config.yaml
model: "image VAE"
dataset: "capsule endoscopy frames (Kvasir-Capsule)"
train_examples: 42238
image_size: 64
crop_scale_min: 0.7
horizontal_flip: true
bottleneck: "kl"
downsampling_factor: 8
encoder_arch: "convmixer"
encoder_norm: "batchnorm"
encoder_activation: "leaky_relu"
encoder_patch_size: 8
encoder_depths: [14]
encoder_kernel_size: 7
encoder_widths: [384]
loss: "l1"
latent_channels: 32
decoder_norm: "batchnorm"
decoder_activation: "silu"
decoder_widths: [48, 96, 144, 192]
decoder_blocks_per_level: 2
decoder_block: "basic"
decoder_attention: false
decoder_upsampling: "nearest_conv"
kl_weight: 0.001
init: "kaiming_normal"
residual_init: "zero_last"
optimizer: "adamw"
lr: 0.0015
beta1: 0.9
beta2: 0.95
eps: 1e-10
steps: 11400
batch_size: 128
epochs: 34.5
lr_schedule: "linear"
final_lr_fraction: 0
warmup_steps: 2280
weight_decay: 0.1
Rows from block 5 of the encoder, named by matrix and row number. Each number is 50 + 15 x the weight over its row's rms, rounded and kept within 0 to 99. All counts start at 0. After the name is the row's rms in percent of the matrix's.
# pw: pointwise conv (encoder.blocks.5.pw.weight, 384x384x1x1), inputs 330-383
pw.255 102:73 72 50 61 40 49 48 50 84 58 62 59 46 51 69 21 47 40 37 46 42 41 49 50 39 81 48 46 32 30 46 22 51 74 57 50 33 68 74 61 34 29 61 66 60 49 56 68 41 49 70 43 57 56
pw.256 108:70 41 56 39 43 55 28 58 57 61 28 46 36 61 44 26 67 45 43 61 44 36 31 34 59 49 42 60 45 35 50 13 42 58 57 76 36 69 59 53 45 28 46 57 38 41 54 57 39 46 60 41 38 46
pw.257 095:34 41 47 53 27 52 54 52 56 44 78 46 30 36 42 37 68 37 45 75 58 48 70 53 35 52 46 43 22 06 51 48 67 73 30 47 56 50 54 37 35 44 25 46 59 51 47 57 39 51 57 49 53 64
pw.258 099:46 67 36 72 67 36 41 58 56 78 50 61 59 50 47 68 52 40 57 48 46 37 56 51 48 56 33 56 48 44 60 47 62 55 40 54 64 37 49 38 38 29 57 57 40 09 52 76 59 27 31 40 44 44
pw.259 097:53 43 61 49 80 78 30 57 44 27 33 45 46 66 30 52 58 56 40 45 66 28 33 15 36 48 33 52 49 65 51 25 44 50 29 62 49 48 36 66 46 28 36 57 47 63 41 60 38 43 78 68 62 57
pw.260 098:25 44 43 45 44 30 57 48 50 35 75 51 54 23 07 47 69 44 46 57 37 73 55 59 42 33 55 48 18 26 46 70 76 53 28 44 40 41 27 37 51 71 50 52 65 42 51 75 76 42 61 64 53 74
pw.261 106:62 16 43 29 52 39 41 54 62 48 44 49 18 63 20 29 61 57 36 52 41 23 61 36 58 44 35 41 29 41 47 36 51 64 62 38 41 45 45 47 20 34 40 65 51 34 44 62 20 47 38 52 63 53
pw.262 099:48 47 62 57 57 55 67 48 40 42 45 28 58 54 46 73 84 52 33 56 62 84 31 47 48 65 41 57 29 54 53 56 57 31 56 48 46 56 36 47 64 74 65 50 41 49 43 51 70 37 62 76 37 26
pw.263 098:54 62 39 62 50 47 50 52 30 41 26 52 78 56 46 42 50 73 22 39 60 70 49 62 37 39 30 56 39 36 77 69 46 43 47 51 61 45 24 46 62 54 59 72 49 43 43 45 78 74 33 67 52 36
pw.264 095:88 42 77 38 45 52 51 29 27 31 37 20 28 71 51 64 68 73 22 34 35 63 54 52 25 68 53 31 26 52 46 53 52 53 29 48 40 29 54 45 70 63 38 40 45 44 36 69 38 46 91 53 44 57
pw.265 104:23 33 39 46 70 42 27 54 58 40 64 71 41 46 68 45 62 54 70 29 37 31 49 42 49 47 51 43 81 59 62 51 60 64 60 49 41 48 47 59 51 39 50 42 65 46 42 65 58 52 61 49 29 73
pw.266 101:51 84 49 61 27 41 60 86 50 62 74 36 23 43 65 72 42 35 80 57 48 47 36 51 71 32 54 27 38 55 60 40 47 61 64 47 17 71 74 46 51 56 31 60 47 56 97 51 53 71 41 32 70 39
pw.267 107:66 41 58 52 53 42 27 62 48 40 51 57 32 68 55 19 42 38 46 55 39 71 48 45 39 49 69 38 58 31 48 00 35 43 61 55 40 73 40 77 55 06 48 51 30 49 56 49 15 20 60 51 47 38
pw.268 103:66 39 26 55 15 21 57 39 33 44 65 48 27 52 71 43 19 34 64 49 30 20 41 43 64 40 51 18 42 45 61 38 50 57 42 38 37 44 46 62 30 60 18 54 33 56 71 49 71 62 55 38 64 41
pw.269 110:16 36 49 53 60 54 59 57 47 33 70 26 35 51 66 32 66 59 59 33 60 60 66 49 58 40 35 58 60 71 56 49 90 51 51 31 41 77 22 54 59 42 30 71 45 63 49 41 52 47 55 44 64 40
pw.270 102:73 73 40 55 67 48 28 55 38 33 56 39 44 54 74 48 66 12 43 52 37 50 27 25 51 62 67 37 47 36 38 21 18 51 76 56 47 62 47 45 51 50 58 56 40 47 67 38 26 58 45 37 58 58
pw.271 106:50 93 18 41 31 20 58 32 48 48 55 62 48 47 65 31 56 48 57 42 46 39 67 61 51 37 54 17 64 36 68 42 36 62 61 17 29 82 73 47 27 22 53 65 47 48 77 61 36 80 64 32 62 56
pw.272 099:63 74 50 61 62 45 41 63 60 58 54 36 58 65 51 43 54 92 46 65 40 49 47 39 39 43 62 58 66 71 53 61 45 77 35 46 50 69 63 58 35 48 82 34 37 63 48 62 57 59 43 47 35 77
pw.273 099:36 63 45 71 24 50 59 35 38 59 21 47 51 42 65 43 31 56 60 51 36 72 70 55 52 21 54 24 63 45 74 35 44 47 52 40 55 50 53 60 56 39 80 61 26 48 58 55 43 62 37 51 56 59
pw.274 100:46 26 59 51 66 76 62 51 47 47 67 47 37 49 57 55 58 32 70 64 40 41 73 55 35 94 66 67 22 46 33 51 60 65 52 61 31 42 50 29 47 59 31 50 80 46 63 52 48 47 58 49 42 58
pw.275 097:94 40 63 35 47 65 59 46 52 64 81 30 29 68 70 63 65 04 59 38 47 37 55 49 30 52 58 55 23 44 53 31 66 85 37 32 35 59 72 61 32 48 00 45 78 48 49 54 19 48 56 44 40 67
pw.276 100:26 35 42 59 83 25 40 45 31 36 65 27 43 43 55 42 35 65 52 56 53 28 57 59 44 48 57 51 62 36 72 37 41 66 39 43 38 40 75 67 34 59 21 81 48 39 47 45 71 35 73 41 54 35
pw.277 096:34 48 50 60 27 26 75 60 58 68 74 52 56 41 40 56 44 00 65 63 49 41 61 61 65 49 50 64 42 42 45 55 52 69 62 41 20 24 59 43 59 39 54 53 54 40 84 61 62 55 52 23 64 58
pw.278 099:40 99 38 56 16 44 58 31 48 97 29 50 40 48 71 56 53 47 60 35 74 38 46 50 85 30 63 36 63 46 62 56 32 24 51 49 39 52 49 50 49 34 54 40 28 38 53 50 64 61 23 33 66 68
pw.279 098:55 45 65 48 56 59 35 35 40 47 30 47 51 42 62 72 53 99 38 57 48 52 48 43 34 34 56 78 42 85 32 35 46 60 53 49 60 57 33 52 42 49 52 51 51 55 44 60 49 20 29 71 56 65
pw.280 105:57 42 38 29 58 36 27 53 51 56 44 52 36 69 74 69 55 47 63 54 33 64 50 33 52 37 54 47 46 39 37 20 41 48 60 59 33 70 52 46 31 14 47 44 53 51 52 60 50 31 60 48 66 57
pw.281 109:35 86 50 40 55 67 39 52 68 53 34 69 41 73 44 48 74 30 51 64 73 46 38 51 41 62 47 63 55 50 65 43 25 48 67 46 40 54 54 41 32 43 32 73 35 53 57 52 62 67 49 47 49 64
pw.282 105:60 70 50 92 46 44 32 49 26 42 52 43 63 30 61 36 22 51 49 35 51 47 53 63 35 66 58 40 45 55 51 38 59 56 49 32 42 96 48 27 49 46 71 38 47 45 67 62 42 53 40 63 67 49
pw.283 099:48 63 50 60 31 64 25 64 32 53 36 39 48 51 60 35 52 50 65 59 38 46 36 25 59 40 63 53 41 53 64 04 40 52 73 49 34 37 67 59 60 33 46 49 51 56 57 53 41 60 47 41 58 45
pw.284 095:22 49 47 65 50 42 19 40 22 46 42 52 74 71 54 49 27 83 23 66 55 54 39 30 42 30 61 39 42 86 51 49 51 26 27 51 50 72 44 37 38 35 58 45 37 38 49 44 62 53 51 44 45 58
pw.285 099:73 35 56 39 64 44 49 54 54 51 47 45 74 46 42 50 44 43 59 22 39 54 88 59 38 43 45 59 36 38 49 89 79 56 42 44 65 28 52 28 22 52 36 80 53 44 27 51 26 56 83 65 41 34
pw.286 105:74 57 57 50 69 79 35 60 58 56 53 33 51 41 44 36 52 42 66 53 39 39 42 22 42 51 51 50 53 36 28 42 78 36 57 61 32 60 76 62 39 31 30 35 66 72 45 48 34 31 54 64 57 35
pw.287 102:64 46 35 63 41 47 59 36 49 50 53 32 37 50 41 50 47 36 68 43 57 20 76 63 63 59 39 46 35 48 74 43 51 46 42 31 40 28 36 54 49 67 42 81 53 43 68 78 53 58 59 38 71 75
pw.288 096:54 39 39 40 54 39 40 59 53 39 29 45 19 54 51 53 43 52 63 51 43 31 29 27 71 40 44 53 66 85 47 26 38 17 47 43 48 50 46 62 54 38 61 58 24 51 42 48 36 39 45 64 55 48
pw.289 097:37 38 65 39 99 57 66 49 63 36 61 49 49 68 18 64 81 51 22 57 92 77 40 55 41 58 53 97 47 68 39 67 51 53 30 74 60 73 32 37 49 65 41 30 60 74 18 52 35 36 69 70 28 36
pw.290 101:63 58 26 57 39 54 38 41 39 65 20 59 60 54 54 57 30 84 56 66 64 70 39 47 57 36 46 45 54 58 59 46 41 58 55 33 48 71 52 33 64 50 71 45 34 48 66 40 46 47 28 45 41 78
pw.291 098:77 36 42 54 72 42 70 40 45 52 71 64 64 19 49 76 39 29 54 58 29 42 63 61 36 55 44 52 49 40 51 86 73 70 38 53 51 09 67 36 37 84 47 71 60 53 60 63 36 68 54 59 64 76
pw.292 101:40 76 13 61 32 42 34 71 60 64 42 60 42 42 57 38 63 27 69 58 35 31 58 48 99 36 60 49 52 36 42 46 47 61 53 30 50 85 65 67 44 45 71 49 40 40 74 61 48 44 59 24 88 60
pw.293 100:28 65 12 71 51 34 42 46 47 59 45 57 71 54 24 28 50 54 52 52 52 39 44 49 56 52 17 42 57 37 59 78 55 42 27 36 60 32 32 48 57 53 38 57 40 16 49 52 72 46 14 29 48 34
pw.294 102:26 39 33 53 49 45 51 48 31 65 47 56 46 55 47 71 51 74 24 44 68 54 48 79 50 53 29 36 42 50 46 57 28 53 45 47 65 29 45 39 80 63 60 65 54 29 51 50 46 66 57 53 39 53
pw.295 096:43 80 19 76 41 25 54 69 45 91 48 56 45 45 50 42 37 46 61 28 25 35 43 47 64 59 68 32 59 51 86 48 37 50 50 21 47 52 57 58 23 42 62 67 40 43 82 64 62 62 59 24 71 35
pw.296 087:70 42 80 55 59 74 42 24 40 43 55 31 49 61 53 44 41 95 31 54 66 75 36 53 11 47 48 56 54 93 35 31 48 49 45 83 57 66 46 50 66 22 43 43 34 79 37 58 46 11 59 75 68 45
pw.297 102:47 90 59 48 37 39 62 61 51 78 50 28 23 29 56 44 42 53 59 51 46 60 52 52 70 68 62 45 56 60 40 41 38 65 56 27 17 63 37 35 62 61 69 30 30 60 77 58 40 51 49 44 32 59
pw.298 096:47 76 60 48 51 47 36 68 33 45 37 69 50 71 20 34 35 79 45 63 63 76 56 32 43 37 44 43 57 55 57 47 52 51 36 49 99 36 33 66 27 52 38 38 47 53 34 24 32 31 40 56 44 50
pw.299 097:47 52 69 29 41 49 48 70 46 46 83 40 45 44 34 56 63 21 39 65 50 62 41 45 46 99 54 52 33 48 31 55 71 61 58 44 36 66 61 65 41 75 26 50 99 37 40 48 44 30 45 66 44 32
pw.300 094:43 38 73 47 57 51 49 53 70 42 44 53 42 39 39 69 40 42 57 68 69 25 53 25 52 45 68 76 79 62 39 50 58 44 54 65 53 30 03 48 27 56 55 51 58 52 23 56 54 20 46 80 30 53
pw.301 100:38 49 31 39 37 34 33 54 54 51 47 63 55 56 39 31 61 31 29 53 54 62 59 70 53 49 43 61 31 48 62 69 51 59 56 49 47 42 45 51 23 53 30 48 54 25 42 93 31 31 30 42 34 52
pw.302 097:79 50 99 58 53 45 49 63 37 38 52 38 47 50 39 51 46 27 47 65 40 70 47 35 36 46 58 63 42 62 50 54 61 48 60 71 56 53 37 50 55 58 60 54 59 60 36 40 65 38 52 49 65 51
pw.303 099:34 42 47 64 29 69 55 68 66 53 33 55 82 49 12 70 59 67 55 57 18 58 45 53 33 50 36 60 61 51 63 93 86 71 36 57 60 79 46 53 54 45 42 58 57 62 33 42 69 41 33 59 37 41
pw.304 098:65 64 43 66 46 44 30 54 64 78 62 59 47 76 74 61 69 30 99 38 35 51 64 60 43 61 33 46 44 46 51 52 53 78 78 50 34 85 57 41 18 54 71 62 50 58 58 55 37 45 59 46 46 36
pw.305 096:42 76 44 50 44 54 51 48 45 67 20 56 67 74 56 45 50 62 31 52 35 51 53 38 56 29 60 60 73 68 44 51 21 62 62 59 71 48 47 40 55 25 83 49 25 34 58 44 55 60 33 50 66 75
pw.306 100:32 58 54 37 35 53 56 00 16 72 21 43 59 42 47 36 51 81 29 40 53 61 46 48 43 46 31 59 54 54 52 62 32 50 33 57 63 38 20 50 58 48 68 39 51 40 38 33 75 67 58 50 36 53
pw.307 105:54 44 54 39 47 56 64 61 52 44 83 57 58 43 50 50 65 14 49 60 30 59 65 50 41 94 56 65 33 22 39 37 72 74 47 45 52 54 63 51 37 74 62 48 59 42 31 69 45 46 64 68 35 63
pw.308 097:57 57 36 46 39 49 49 32 38 36 53 43 35 61 86 34 13 38 58 58 29 35 42 38 74 31 25 41 52 46 68 22 27 56 56 40 54 15 80 58 53 30 56 63 66 50 62 39 37 68 48 27 61 73
pw.309 101:33 61 44 61 65 44 33 38 62 57 64 93 60 37 49 48 58 34 78 44 44 58 58 57 69 57 47 44 60 44 36 50 65 50 66 21 56 80 49 63 29 43 70 49 33 00 59 32 33 70 48 42 67 62
pw.310 103:62 52 39 75 58 35 53 49 43 76 54 69 69 65 53 44 44 57 42 27 66 31 60 47 31 45 34 35 44 35 96 54 69 72 38 47 46 56 75 41 42 35 64 72 56 04 51 44 45 73 60 60 73 59
pw.311 104:59 56 39 67 58 49 39 37 80 51 65 59 63 54 57 35 41 36 52 28 30 33 70 53 48 48 50 40 46 35 73 74 61 48 51 44 43 56 65 49 33 62 27 47 64 29 26 58 41 42 58 29 72 42
pw.312 108:54 61 16 57 84 33 59 44 54 58 61 80 55 72 81 64 45 68 59 65 46 46 51 36 49 40 57 57 61 44 74 54 65 44 41 30 75 86 55 59 26 52 88 64 48 32 36 47 36 70 71 54 70 55
pw.313 104:73 43 91 55 52 68 58 49 37 55 48 07 13 46 57 48 45 37 51 57 44 36 52 44 39 58 55 41 32 34 30 48 54 51 42 56 29 40 48 11 66 45 27 45 62 74 52 56 36 46 97 46 29 38
pw.314 101:40 43 30 62 50 46 65 70 59 59 53 41 65 44 58 57 64 46 56 23 55 66 35 65 62 45 16 50 30 41 50 91 68 45 37 39 51 56 30 57 47 66 64 42 65 50 37 64 66 58 52 45 61 23
pw.315 097:32 65 47 56 54 52 69 58 62 68 61 46 64 63 37 50 76 54 33 26 28 58 64 71 44 56 51 40 40 42 37 99 61 62 54 47 63 82 47 43 44 71 66 51 54 24 43 55 75 56 47 72 39 52
pw.316 100:25 56 50 46 42 54 56 60 32 65 50 47 46 49 22 45 38 60 26 84 60 64 41 57 56 50 56 45 54 72 35 54 52 47 40 43 55 16 32 26 61 37 60 28 51 63 39 50 60 38 37 54 49 43
pw.317 098:37 46 34 33 33 34 49 24 41 45 52 35 57 44 60 40 53 55 62 31 69 64 57 60 35 22 37 20 28 54 69 62 48 50 66 34 19 62 49 35 51 57 55 62 50 50 74 30 25 78 46 31 56 50
pw.318 098:62 80 51 70 01 20 72 47 54 74 52 50 67 49 35 55 65 46 60 47 20 48 38 52 51 34 53 33 34 56 66 77 44 56 38 68 46 62 56 52 60 49 65 60 31 33 82 69 66 76 37 52 48 41
pw.319 107:41 48 60 44 59 46 36 84 25 48 50 36 42 66 08 15 40 69 15 61 52 54 40 64 39 33 46 43 31 43 44 54 57 40 59 52 52 31 28 19 53 58 34 50 41 35 38 37 24 65 32 56 43 31
pw.320 100:62 38 60 55 35 57 55 58 48 44 64 44 65 30 46 52 33 41 62 45 61 52 48 59 47 75 29 51 46 25 23 72 99 54 63 45 54 72 41 57 41 60 30 35 67 38 49 64 34 44 53 44 51 52
pw.321 101:31 68 51 52 58 54 28 29 28 46 64 68 66 66 73 49 66 67 56 42 55 35 69 43 31 37 33 59 47 34 77 69 51 47 36 57 54 66 42 49 46 58 70 62 57 45 37 38 60 66 71 60 46 40
pw.322 092:77 45 47 44 55 60 64 26 22 63 35 52 32 50 47 44 62 91 33 38 50 61 44 31 36 34 34 60 46 84 62 33 46 42 40 41 58 41 51 62 57 22 44 45 52 48 54 48 56 51 48 47 37 81
pw.323 104:38 28 58 45 51 51 53 47 55 42 50 34 47 25 22 54 60 15 51 47 43 37 49 54 42 46 63 38 42 66 28 50 62 64 55 22 30 38 44 63 31 54 42 41 87 44 46 66 34 41 40 52 50 49
pw.324 100:44 41 45 56 35 65 56 45 55 38 68 63 22 61 69 23 63 39 59 17 33 17 44 36 59 43 38 45 68 37 52 22 32 59 72 42 46 57 39 62 16 48 52 44 52 58 57 56 31 50 51 38 39 45
pw.325 095:24 38 68 60 36 37 64 63 39 50 77 35 45 36 39 45 59 26 72 62 64 25 47 72 72 41 42 39 16 54 61 63 55 97 37 51 32 41 38 61 51 54 38 51 71 50 55 44 67 54 48 33 54 59
pw.326 107:22 53 53 58 52 55 45 32 39 57 32 38 36 49 64 41 59 79 52 35 74 62 56 56 55 54 25 43 54 56 49 62 32 31 40 39 58 82 51 43 66 47 64 45 42 47 46 31 44 42 49 55 32 59
pw.327 099:32 47 69 39 35 58 75 50 38 51 39 35 49 45 39 52 77 50 51 42 47 69 54 88 42 49 33 58 31 46 55 72 50 63 50 45 56 31 59 31 66 77 59 44 56 75 32 69 57 51 32 45 34 33
pw.328 101:33 50 58 46 67 66 47 68 23 44 31 46 49 60 16 36 66 65 21 52 65 70 69 60 33 37 50 50 43 42 62 63 62 36 29 54 42 59 23 56 57 22 25 35 35 47 12 61 47 77 38 65 58 58
pw.329 092:63 39 76 36 76 57 49 70 44 45 46 42 32 54 30 52 61 54 46 71 43 56 61 19 52 43 38 83 52 69 25 31 57 24 55 61 44 24 39 22 63 28 66 35 44 55 25 58 56 25 41 72 25 55
pw.330 095:67 57 99 57 50 63 49 44 29 34 69 28 40 42 56 62 80 62 57 35 60 69 44 47 09 34 41 72 42 50 38 46 48 49 48 87 50 47 32 37 41 51 43 24 73 66 37 68 28 61 84 68 41 56
pw.331 094:35 77 51 53 34 39 61 60 43 76 30 60 56 63 39 42 51 64 60 40 44 61 35 53 86 29 45 55 61 46 43 82 51 38 38 49 70 45 38 43 47 47 73 52 36 17 71 49 62 48 32 51 70 59
pw.332 099:49 47 59 41 07 57 58 48 32 46 33 31 54 52 41 23 31 33 39 52 67 50 66 68 42 24 49 36 17 49 65 48 44 40 52 66 33 19 49 45 99 47 36 36 42 62 60 35 51 63 47 34 55 50
pw.333 098:29 25 74 39 40 68 76 40 38 72 56 48 54 57 33 41 64 46 55 31 71 80 57 61 34 38 65 66 22 36 68 75 50 57 53 51 52 64 41 66 56 68 35 47 61 40 47 89 45 49 67 31 36 63
pw.334 097:37 34 73 35 33 63 66 24 40 50 81 41 42 60 55 57 86 52 68 42 53 54 41 47 35 47 48 59 32 60 49 39 43 57 51 54 36 61 53 52 52 57 45 29 59 99 45 43 48 59 73 47 25 52
pw.335 100:52 45 48 64 43 43 74 46 32 48 39 57 45 64 20 83 67 37 53 37 53 71 62 84 34 44 37 41 34 35 47 95 62 48 31 49 39 35 39 56 43 45 61 52 31 42 61 51 64 49 37 42 67 53
pw.336 103:48 48 72 55 75 71 42 42 49 62 67 54 43 58 47 40 52 50 55 42 73 44 49 29 43 62 47 77 68 44 52 03 55 37 51 66 20 44 62 36 39 56 30 24 45 54 60 38 63 43 44 78 39 31
pw.337 101:44 45 65 52 19 44 45 51 16 51 33 67 66 57 35 38 66 31 57 47 63 50 40 32 51 60 43 44 34 39 37 53 32 42 49 46 51 65 40 48 57 45 51 19 28 77 30 65 81 53 46 67 64 41
pw.338 097:61 42 98 38 48 96 53 32 28 37 38 37 35 52 31 45 65 72 49 54 70 74 32 45 08 52 52 69 57 62 57 41 52 57 39 75 64 53 37 58 76 55 30 22 60 82 22 36 54 65 64 73 56 52
pw.339 105:33 62 69 51 71 30 48 73 65 54 52 53 50 43 40 71 33 43 70 51 18 67 49 52 32 48 72 65 71 59 38 60 73 51 49 41 43 39 34 49 34 44 66 44 61 49 54 56 51 38 20 56 56 42
pw.340 102:40 52 19 32 27 48 49 36 56 43 58 55 60 63 55 52 35 53 39 57 49 60 59 70 62 64 45 51 64 89 46 50 55 56 21 41 43 51 14 52 41 47 90 52 63 55 64 63 34 34 39 47 29 48
pw.341 095:58 54 45 50 35 54 46 30 09 31 32 25 30 75 58 45 60 65 57 45 66 69 25 48 37 47 43 35 31 63 58 20 26 58 66 46 61 55 65 42 78 40 39 56 37 70 59 39 46 62 70 54 40 53
pw.342 098:95 53 54 57 53 58 44 76 68 76 48 46 42 48 70 38 35 32 65 45 40 23 54 33 48 69 47 55 32 53 61 39 57 79 34 43 19 50 55 47 40 42 57 62 72 57 57 48 60 50 57 53 63 46
pw.343 093:33 58 47 77 48 42 67 65 59 71 43 49 61 43 51 50 41 66 57 61 29 49 44 78 34 41 30 34 54 61 66 65 45 45 29 44 57 43 32 65 50 72 69 55 49 37 76 49 71 50 24 44 73 55
pw.344 106:67 34 57 46 65 70 22 48 59 50 45 44 49 50 38 38 68 31 63 56 45 34 33 00 46 50 57 63 58 26 35 21 50 60 38 65 52 47 55 52 33 30 40 57 52 51 46 49 43 53 47 53 41 41
pw.345 097:70 50 70 38 76 71 48 56 67 58 55 37 34 32 46 64 51 73 48 54 59 36 46 30 53 54 51 99 64 57 51 19 64 70 49 49 45 41 39 62 35 39 35 52 53 70 23 53 47 44 67 69 56 23
pw.346 110:61 45 52 40 67 46 57 30 62 55 51 63 54 60 65 62 35 48 72 15 31 44 48 53 52 30 39 56 51 52 72 75 63 41 43 36 53 58 60 42 39 81 68 67 52 65 29 39 54 51 72 55 57 57
pw.347 101:64 56 36 48 41 48 99 34 35 41 38 52 49 64 40 57 55 38 40 52 50 52 41 95 23 69 41 40 19 49 50 83 61 63 44 62 34 41 41 34 74 70 44 48 50 61 49 50 65 65 48 52 45 71
pw.348 106:24 43 56 51 66 51 20 34 33 28 51 70 30 51 49 59 66 99 35 40 77 51 53 43 43 35 63 57 36 67 60 46 48 24 42 52 50 57 40 59 80 50 33 57 39 51 50 47 49 39 44 58 41 44
pw.349 096:29 50 47 42 29 60 91 44 31 47 42 23 62 42 69 52 51 49 56 37 59 48 74 99 60 64 41 38 27 59 59 68 42 52 33 39 59 39 44 47 76 61 42 68 48 54 56 53 84 42 22 56 53 49
pw.350 102:51 54 62 41 61 44 70 51 78 63 76 42 56 50 32 30 49 08 64 46 42 42 56 61 44 63 36 44 46 23 64 71 75 78 80 55 38 37 68 54 41 72 40 67 59 35 55 70 61 56 47 39 44 84
pw.351 101:30 72 67 52 35 53 50 54 17 56 30 43 64 45 70 45 52 43 63 31 59 33 57 70 53 33 30 21 34 60 71 33 27 36 63 39 35 42 52 18 78 46 30 47 47 66 77 38 70 73 58 30 57 52
pw.352 096:52 68 55 54 52 54 33 44 24 46 40 29 20 50 59 46 57 39 57 48 51 33 48 36 60 45 64 55 26 61 48 24 36 69 67 56 16 41 66 41 49 29 21 30 75 59 47 76 40 41 85 45 59 52
pw.353 101:57 43 64 35 81 67 69 35 70 37 47 45 43 58 42 70 95 62 22 73 73 61 66 37 29 54 75 62 44 32 42 60 64 41 34 46 78 51 22 52 26 47 31 34 44 49 00 48 50 36 46 80 56 52
pw.354 113:44 41 52 60 70 24 66 38 42 55 73 43 82 34 76 60 52 61 57 53 35 19 49 53 36 53 60 62 55 99 38 52 72 55 36 58 60 38 56 35 67 62 72 41 53 36 55 30 58 24 38 57 50 64
pw.355 099:56 41 47 33 56 53 51 68 35 35 46 62 43 48 53 31 42 91 23 62 41 52 61 44 48 42 40 65 51 56 49 24 37 33 30 61 62 36 47 50 55 23 59 38 37 29 58 46 43 57 45 55 41 50
pw.356 100:55 55 35 50 42 41 47 40 52 63 26 55 46 57 59 53 62 56 34 55 40 57 50 53 59 40 46 65 57 48 52 53 43 20 31 26 56 57 49 57 36 28 78 34 61 32 37 63 62 32 34 50 42 52
pw.357 105:33 59 44 30 53 49 47 70 37 40 41 49 57 68 24 39 53 37 42 62 48 59 34 72 35 24 37 28 58 28 44 63 51 65 25 46 45 00 30 33 39 37 51 51 33 42 45 50 61 28 26 39 53 60
pw.358 099:51 46 53 41 49 45 40 33 31 31 33 50 35 49 63 63 47 89 51 55 51 23 45 47 39 50 45 21 68 97 73 31 35 27 64 54 32 15 48 44 61 41 46 64 39 49 52 39 24 45 44 59 42 43
pw.359 098:75 65 45 51 53 27 89 51 48 68 46 49 75 40 36 49 54 46 57 47 47 51 34 97 56 48 49 35 69 48 41 64 45 58 60 56 70 61 46 51 60 59 51 52 43 55 43 44 90 69 51 29 35 58
pw.360 099:57 63 55 53 37 74 36 40 15 41 59 44 24 47 98 55 29 53 44 19 50 48 57 35 57 48 48 19 32 70 42 40 46 73 55 44 32 42 75 51 58 28 44 62 57 61 66 38 44 67 53 48 53 57
pw.361 094:76 70 78 49 29 61 40 48 35 59 65 28 47 56 67 75 39 30 47 65 63 38 53 51 42 68 52 67 16 46 65 23 26 47 60 60 46 33 53 45 89 28 34 44 43 99 38 49 45 60 78 56 48 57
pw.362 097:42 83 49 60 30 41 55 59 34 77 52 46 34 47 49 44 26 36 56 37 57 32 40 78 74 26 52 21 43 42 69 47 38 69 55 26 54 47 51 41 66 21 76 58 63 40 77 61 48 85 42 24 69 37
pw.363 096:73 54 50 40 52 63 22 52 49 54 29 37 35 47 32 43 36 80 35 52 41 37 44 53 46 48 28 54 50 81 40 18 53 29 46 62 55 24 31 52 53 22 38 63 48 61 57 46 36 31 64 76 32 63
pw.364 098:27 65 20 53 42 22 51 30 29 83 45 66 51 59 38 46 45 60 43 47 51 53 54 61 69 47 49 40 54 45 80 55 37 55 43 04 53 57 60 32 53 62 49 52 34 13 49 61 39 63 43 27 63 74
pw.365 098:67 35 98 40 63 71 56 55 42 21 49 43 37 51 36 54 54 41 32 49 49 60 54 57 01 43 52 57 32 57 24 23 52 65 33 80 36 50 44 44 36 59 32 34 55 61 33 63 56 63 39 62 40 22
pw.366 103:47 59 56 53 44 66 71 65 54 49 29 43 52 51 36 62 50 67 44 71 50 64 42 40 55 41 48 60 49 54 18 62 53 31 50 50 51 49 16 57 40 57 39 43 56 77 48 61 47 40 29 62 33 51
pw.367 104:47 45 51 52 38 49 67 56 45 51 60 30 18 53 51 46 42 13 61 99 51 44 30 45 52 50 43 60 44 35 26 44 65 52 43 61 40 68 30 30 47 56 45 33 53 43 62 43 57 40 43 40 49 48
pw.368 096:52 65 43 31 35 65 46 35 36 50 23 53 42 78 60 29 47 59 70 44 47 46 46 38 61 18 68 48 61 48 55 57 14 32 54 38 51 43 48 66 50 34 67 34 27 43 51 36 44 54 53 36 41 79
pw.369 101:09 70 43 60 14 30 72 31 32 46 31 40 43 50 50 70 43 39 56 39 57 39 37 45 68 41 46 27 48 61 62 59 39 76 41 31 36 25 58 51 44 53 31 61 25 31 70 57 67 73 29 10 71 60
pw.370 101:45 35 12 43 42 38 60 29 46 40 71 46 43 55 46 58 40 58 18 53 47 43 59 52 26 51 43 37 42 50 51 54 43 55 30 25 32 47 37 41 28 42 66 55 54 06 54 72 49 36 31 34 47 31
pw.371 104:46 60 58 53 63 43 32 43 37 68 38 54 58 57 44 64 46 96 47 71 80 57 37 39 71 38 49 59 63 90 44 56 52 42 50 60 78 61 29 59 71 47 64 44 42 62 38 45 66 42 40 62 72 56
pw.372 099:50 55 45 36 54 63 30 38 37 43 42 52 19 37 68 50 35 74 30 50 49 24 61 60 71 48 52 58 60 84 58 20 39 20 52 64 48 49 52 67 55 03 48 59 43 38 51 48 33 55 53 49 56 46
pw.373 094:36 39 52 46 19 49 56 37 17 48 45 30 43 50 46 54 36 49 29 51 42 45 61 96 48 39 38 43 13 58 41 53 51 33 40 52 56 56 55 48 71 62 60 55 56 68 55 49 59 69 70 56 53 44
pw.374 101:78 52 36 38 37 50 40 45 36 43 00 42 44 71 24 19 27 38 40 66 53 51 44 33 50 22 58 53 32 55 65 18 16 20 46 39 39 24 62 53 57 28 36 56 22 71 68 35 46 45 38 57 47 59